{"encoder_parallel_block": false, "encoder_expert_mlp_ratio": 0.25, "encoder_shared_expert": false, "text_encoder_causal": false, "text_encoder_head_dim": 64, "text_encoder_qk_norm": false, "warmup_steps": 280}
Rows from block 11 of the audio encoder of a small contrastive audio-text model, named by matrix and row number. Rows with one number within an expert belong to one neuron, the router's apart. Each number is 128 + 24 x the weight over its row's rms, rounded and kept within 0 to 255. All counts start at 0. Numbers have three digits each. After the name is the row's rms in percent of the matrix's.
After each expert's rows are labels from the 100 clips, of 14976, where the router gives the expert most weight on average: "strongest on" is what is common among them. Only what is clearly more common there than usual is listed. The data: single notes of musical instruments (NSynth).
# router: slot weights (encoder.blocks.11.mlp.router.weight, 32x256, trained with AdamW), inputs 0-85
# up: expert up (encoder.blocks.11.mlp.up, 16x64x256), inputs 0-85
# down: expert down (encoder.blocks.11.mlp.down, 16x256x64, transposed), outputs 0-85

# expert 15
router.30 085:119157118128103106136122142127159109165158086113152134160107126147099096089094141153122140170120150152163120124074132165049118165153128122120142114094134146148129119123131131124126107081129119109101107106124129103120102120129124095114124097194105155159117111
router.31 090:136178125125149123141145145113152103133116103149121092159125133136121113113109127154129148127121124163162108049092099161087126131155141100128120113115150119147108117140105140148118077104147145140087117086128102090136133147147108145156095091192120109136129117
up.0 092:127101102134142110101092103153102126137107123115090100075102134113136113065126138150116111135132126096142131181109116089131131091124107115100140146109129102109156166141191061113134151132135131182119163127119152135151111111091127097106179144129139135118135121
down.0 096:113128170167150159135118148097160137154131148124129096148131143120129114140121145098133151140143165122113128095103132093114121128138121140159137108134148139150173127136091067135137115125159127160132130107150111084159121121164104149149077119095136104129125169
strongest on: octave 3; guitar

# expert 1
router.2 104:088150148149134130153137090145136124111133142178117147161094130150110149150119099142123121161149135142171117079116114142138127126148150122097113113106153122149126106145121116165119125110186112100085099123126130078167149155134140150120099107120102102114108109
router.3 103:102116145158119115137122119129147133133149139149112147148068152133117123169146137138128126166145147154173102118115112139078117129123154128103106127088145158137141096137136135138131095125141110086088109096118117099136102147164132131114092089130069113105141120
up.17 094:115124157116153144117116118196126093113138149100146119106100160144139128126176128097154097066151114132104161148155115070140172120126148183121150081124106126120082139117086161152166141138116146151142114133129125071149153127080151128125113153072096127128143124
down.17 099:134110092134109156143148167105062121127157112125117098144120067160089127144157163098163162140107125133107109070121145110121155155168120093133176073116174146117088141133144132135109120111124132139141124115119134151128136128132131144142098107133110095129145152
strongest on: octave 4; pitch class D; note: D4; pitch class: D#

# expert 7
router.14 083:128139083139096154138113148147119109130112102150146120144084099134105119140102134146089155172149149135128090118099137119095152136110144112118153113119144142129140106156125142118123147118141120158089144091135145093096116108155112123156100094178092123127167126
router.15 084:128154124170098150121120151136093093137135121130144126148143138139106145107123156147125178158139142148135097113112118125082149125133160101133144123112133138123179086138128149120101138126139130123095143153165114107091110128167136138123114072150058103100132125
up.0 087:136152112148123102155140147143181094145098130139166095131128147107073131089130145173155146117182147090104167096102140097144143155131092116132120153120111095130131135119142125116133156121063142151122131136130133111112155122108121147085122141134112116125104151
down.0 091:141172116129133116156112159154117110149154130105089098117106147085140141153155124144139108140153134142111137127088196110122094076118104141159124092139106142142132134096123135132151197112199117106144067103125112120151157118134104130125143134144133123141123139
strongest on: octave 1; keyboard

# expert 10
router.20 088:160120164124157149114143167157127138150145094135115114160092093129154101152106129084114158164095143125149120094108149096105170139117150164155118129079116140167147141156127117146162135091189137126153129165129176086109123147134079118125108134126117100146117084
router.21 085:136118166086160137092125115166115143114128110141126122184103129127134125138124128089113123158091136116134141102110179118107154150145160143127137119093104110146154122146142123152174115097164153145120114152153153094095105129124088134152124124153127096146115103
up.0 102:069201123138159142156125150129157051074106106123161134138100140124106127131126140137093124150138116150140089127128118135089107123111142153141119121134152142119126139135157175147132142118060136160101099110141110141222142130132118139142133122189114104090136136
down.0 093:146153136133149141138141129087140078150124082139162111144094130121100124170135103170159127155158127119095160151116113174180069107141158109153126138092126130142109151083127132095106116104143129167140106170148099125126120116093137095124103068138186155140131111
strongest on: synthetic; octave 7; vocal; pitch class: C

# expert 2
router.4 103:152136126107147099097137119137165110146135124143137080154113072159147107121146089134168127125114160149135103097085118157161150168110148104120144134111127119127133067131137178124079115143134125092088126150152117153118127151160146121148103149144123128160093093
router.5 085:113139142126126099099123122143153128146138103167150139148117078126147107113205084131147140111109194131116089114086111147115143167111144123120131137110097124124151087116130170141131153154125142072111119108157117123118120131155118114136115129145090133131107124
up.17 094:116086112156137088142136137103104156115109139173126184118111136130120136121122122138125127112122128145146174111076138115092124124124105131124109135137113118179140095111089164142145105138156159129131157138116092146074142085139107150092118108147155115106139152
down.17 103:098126160130133135095171097132123113134140119104106146107183158096138128149137160136186064143160134142120134142131134165187136145128134135147109124157154148145088137144147172081140137098104125089134146142127143121107138135152130116169135138106130114148137132
strongest on: octave 2; octave 3; pitch class D#

# expert 0
router.0 100:092150130119115111117144109167141091141121101143128115156092113155119097138132145122130113119122137186137085118094114099142118141153165104121124120136114158145098112107124133110115085098153121128139146130109104086122102128132113131135093096101103091139128136
router.1 109:097104141112121129118167090156133119130121105128109124164068115140110105133130140135145111121133132161164123086067104098110113113164156100126090142119115168121124093118130110135113089115130096128124138117087108106141150148153115120138075103118117125135126154
up.0 108:155161116110165106117117128126159102122116106157154068150154161108117106106138145183158161115110151143123161116094089167138117084164133132117112138118165136126110138097119117123152118119115137123125103126137148100137119142073153157116123143144144095111091127
down.0 102:160141100107128112136104104108133123139129165102141065112081109130176117091124157171163120160137129144148118149101113159125148100116123145136155126147137092151124141117119113109141113102134150127103121105159117132132124136131144172104130100135074129121147166
strongest on: octave 7; pitch class G#; note: G#7; note: F#6

# expert 12
router.24 086:138138121105129142154096159115125125147157133096157129132172123139146122111105120114180152143152146112099128136125144149120127120103143147099193178116140115152132149136153140150113159127119151133117146172143136153107122103177153117148121158147124162171090104
router.25 094:126130136134114167144134124153124135108168158121174099164136091136167115164137098078152160131130109123095159149089170124087151133150126135122126132110141119168128088121125176159102153132138083121118135146170163133075090171136129113136127126145109132121079111
up.0 092:133126146133152110105119142103076165118115104169106142133100126128127106141154109106105121143138130117127141154157126123117138119085110135153136130112138145152133154111143131100121155159124143130143153129103169081085153144073132119122121112090126140113145118
down.0 093:086102130141153109166160165121104096113176105132121142105142122148136090088142163139096147113124110123135124111143105121151156138127159109158141107102129105162086096139099124138157144121118133115155132125135100113146145158138139156144148163159131129163118101
strongest on: octave 1; guitar; pitch class D#; note: D#1

# expert 9
router.18 091:126133145168128130115160141160127111151116090114122123177122144142089129128128124143174109158103109148146116083096104167122126148153129090136099086094152137126102122114108158132136098110137071106125127105163123066105108122142132119101120082135082100127137123
router.19 110:128125149118139117127144132151142107134131096175142105149124120145093097088126141133124119148099121163163107101095099123116113144152158096114107099100129159138111115123128169146100069113146108142143150119147110082110098116134097106117116092133112101135146117
up.0 108:085100099133126126119101123149114097114162150167147189105118130153148128111168110119132116131153147121113125140106098090131094119110126171106119126119088136129166083105112132168170158146116138094143138143111113148112161144126139143142137113117160120173168129
down.0 102:134142139148124069133090103085101108068128132156148184202122156145129129178116146105195076133149149141116148086138098088142121110159099118131116138122090121118113118084118165129099128144117126070089115093095122138116164122138118106119144116119119174127152109
strongest on: octave 2; octave 1; keyboard

# expert 14
router.28 124:154107144106112145108165126139122170128109094119129106144104097146120118162121145067099163166093105127119141139093175100087100145130163123106122139100126151149147147167147108134108126115180125117160110160115174103137092142119060083133120137130109125167122096
router.29 112:135133179120101143121185123113130164126170115113108130127105101166130100173118109082130103152104124131160148103116185133114140118132171114122144134119153140135135136138158090105098117083170109144126125125113135106123137142128162081141079136107088134138119145
up.0 091:164170115097133134157120138124094113100151144116163095142111116134150137125094126077087111125127142122088130143115107109133110095121165106135144152140128156121138122157139099147120110130120118150116170153144162167091159163127142149152118093100122161095148111
down.0 092:114143154154152123134143136154163130146121158116112126131123189127126162151172097145100133122144143119125092137125122114160130127083096083173147109128146113142115086145109115124115128117131090141196148150125102109135126143101142122106151153097102096145150122
strongest on: octave 6; pitch class C#; note: C#6; pitch class: G

# expert 8
router.16 120:109109167105088142125137109144150110136118115128159111152106135142141125146139141146123108133116111154130147126096137101112096134126131115134105155087102124142135139127160146159136090107124114123126088108122110125109092110134088085109112119124114133157133130
router.17 088:115119148121106141143183125145168129139138108139156118178105115140144121140141143134117129133124116158161144127107149090080082127193157091137055094101119138149133135156133137134113081120125070109145117121106129095141089138144092102118098108111102081130135131
up.0 094:137121140141137160117107117110134136154146206150151137178151122146102123158096148131096168109137122132096141126174112097097102089132092142068122146110153117139131146127145081149141117117152162100131096138112109105155145103106111121109159144083150094138138118
down.0 097:104127130141149085150170126110131126112118085113155110134107119136163169135101130136154095126146094142182148138095066167161158136141171105166112147141133136112154156133173143115122106125156158112092148118124164178155115099102119132115118077155111096139148091
strongest on: source: synthetic; pitch class C; octave 7; note: C7

# expert 11
router.22 090:182146146119108164158105126133104135089129164115100131133097110141161130137097118065089138120144121113099131113144136115121124134138159154123113133100147142157168113184149091151120111126130115172104139179104164130111139141130120144127093129114102146137133104
router.23 087:181158172128150154145138107122110074129146104076096115148085111104184107113092105069128119138125125106108135134096145129122133132131152163132138161115146175146134114171161101133099134122135099137124144152127173088094088151140161105125108127116126135128151096
up.17 086:159162128202147130125112130118103097130120125115107115141145120135105156166150155073146130132122121194111110103134151144137133120103073102103129127133122129173151158147162117118124085112144145122148100139130143101107136147065150135120113135104197102119088119
down.17 097:138142103138099150131141109161140121128115121115159088103141124167135137115129107194108117111134131130114141126141125081137137134131129125130139111129128142169127144109126104114070130109129107093106146129094132132161124139153126139133171128106107126099081109
strongest on: organ; electronic; pitch class G#

# expert 13
router.26 103:126139158108120161119173139143150110126124093137096104157090115147150111135120121130134157148168162148133114116068116127075116132137164106146126152100135161186179143159142121145142111095165118103105109141178089086124110173129123126160091096164124100135139070
router.27 078:133121141120113135129158116121089126130147139127147161166072130149150116155125108089141148148132152129116115093100140089056095138127165143106096122095109166141194137171139131142108100117143133103084089186158095122111162145137130128116121082126099088145144119
up.0 093:120088152129136126151107135148126106126137097136181107111127093075160143114142099124106120128111090104125178147162144120095117104142126139114145144124073129156149126115138103135090157147107139138119132113125147130133137134095103076109111122136130126164183082
down.0 093:102088147117146103154183094101117066150136102117111134166134093099160146130110111157133117134106110145134177095115114115158103121117113113119121126138154160119102119118128118134132136107141116117222137102123142122118125087142134103107117141112148148113163125
strongest on: pitch class C#; octave 4; note: C#4

# expert 3
router.6 092:123152177087107142146144138112138162116115129111128135120092131140128143162099140150139160172138164138157106092113105136083113141149136124122115131110151142133166126155147146170110107147151122092100073148151112139123142147107134141140112131162108088148132115
router.7 104:119147133129140166126113143128143119171117102133120102139099159132102125146104155137107177152173153144140112112094103143068131128128122136147154145106121140184157120150134121157116125110140135134086080131159100133124118154118125142142118121166075115188134107
up.0 109:140146124136107144117182133104125118152084141131148093145137089101135125119139120173110116150119104101158138149138140120123098147151138064159099094117139131133139135151144162108131085126116100163143135110139127128109145143142114125149102122124103129121151118
down.0 106:139077169106137176103097148089166140092103120132118117152140105104180090115098152131111117131091125121112126168105137134105090120168169155166077131152128143067117112168152159124106107139094153115114117158126148110141095085145111112129112149129152126147167159
strongest on: guitar; octave 3; pitch class F; note: F3

# expert 5
router.10 097:126186144126109145163117106115118127147114076114144063176123141123097114126098159155129124167147168165140136074132116076082102150146153157130138101080136140176133108111115155119154076142115136141106116121116137097121098098154107141142121074133085110145136116
router.11 080:141156124106124130178126175129107117156126098097115102152134172127125087136088148148174178144143174152125130097090104143094141143155148123133108127134141145153157090112140127101140111123129115090072086108124116138120108143151133129159115067153084105128142154
up.0 090:128176102131160069103132114141157156108150176200144136171125152120100114132171113111138145124141140119105141139126123135120098124139093146107098102084118182164104109116140126143086154110134110084160100113088101106112122124113099127108076149171134128121118128
down.0 093:105115108141146158111148129102097144104109130136144156140135153101144145137095204070133102098139126144113140148137113144131165130157048146106125156168129132132103121108134115125119129184085126152158119098154113126130169108113126126122120134158149149137145101
strongest on: octave 4; pitch class C; note: C4; pitch class B

# expert 4
router.8 135:139151171126102133120166109144126113120149148126110147166088106166128131165132087072150112166128104142142176132113141108121097165160184131109070141095142159156130112147167106116166129124147109120176112172075153114110117147149089097079089136099106137103124107
router.9 126:162143157148107132130152087121145115141156145142123109157108086163145119158133088109145110147121130155145174120122138148143080170171160097116084133116135121136158129167183150124124098117120101126140099139113169134128120127162079094088087122103092127090108144
up.17 113:116095108099115081159101162128148130130124149118146123212161145106125140107134163173102151085152141164128122107105178113111117097093108111137122157099118130163143162110122156151116145117088109101130121150150105101076141101150148121139148119146124136117123154
down.17 112:132134158154095081125115097108132105112158130129086120167135089112142099106141136124154123112139151153130100118107090185170171114139135134173123131204141133172141179132089138144170122088117112097144111094146129159125127114102132102135148104130121167122108104
strongest on: octave 5; organ; pitch class E; note: E5

# expert 6
router.12 113:089143145105114153157105135160115080154161115115135074165124132166101102133141144146149125132136131166182133092089121132148123138143151107107129128110153107122095131150117158098119113076149092182124106099140127119134102119171145099120092124155112120122083151
router.13 118:105124161061149157144120132177144108147164085121119074167121122167136081113110105115153109154131133150151140103099162112120118141116162124139142117107140150146111133133135139147090090089142088146138130107140129136147149144128138074137100130158138124166076132
up.0 105:139167104115138140117142130178146123100153180145159115144116148120116099155147140139137144088148176123144123139136114134139124087166132094104084146149134110115109167143142121138136089095108115124122117121123104145147140137151118135128114150129135078097098152
down.0 106:131132133126145109164129153119142147157150145120139102127134171049104126157132139150116128162142151149115147159146134087128148144138136138152121129113162120126121165120160115123136130129126095125127049148166084110142111122126133161115115100144099091130131157
strongest on: octave 5; mallet; pitch class C; note: C5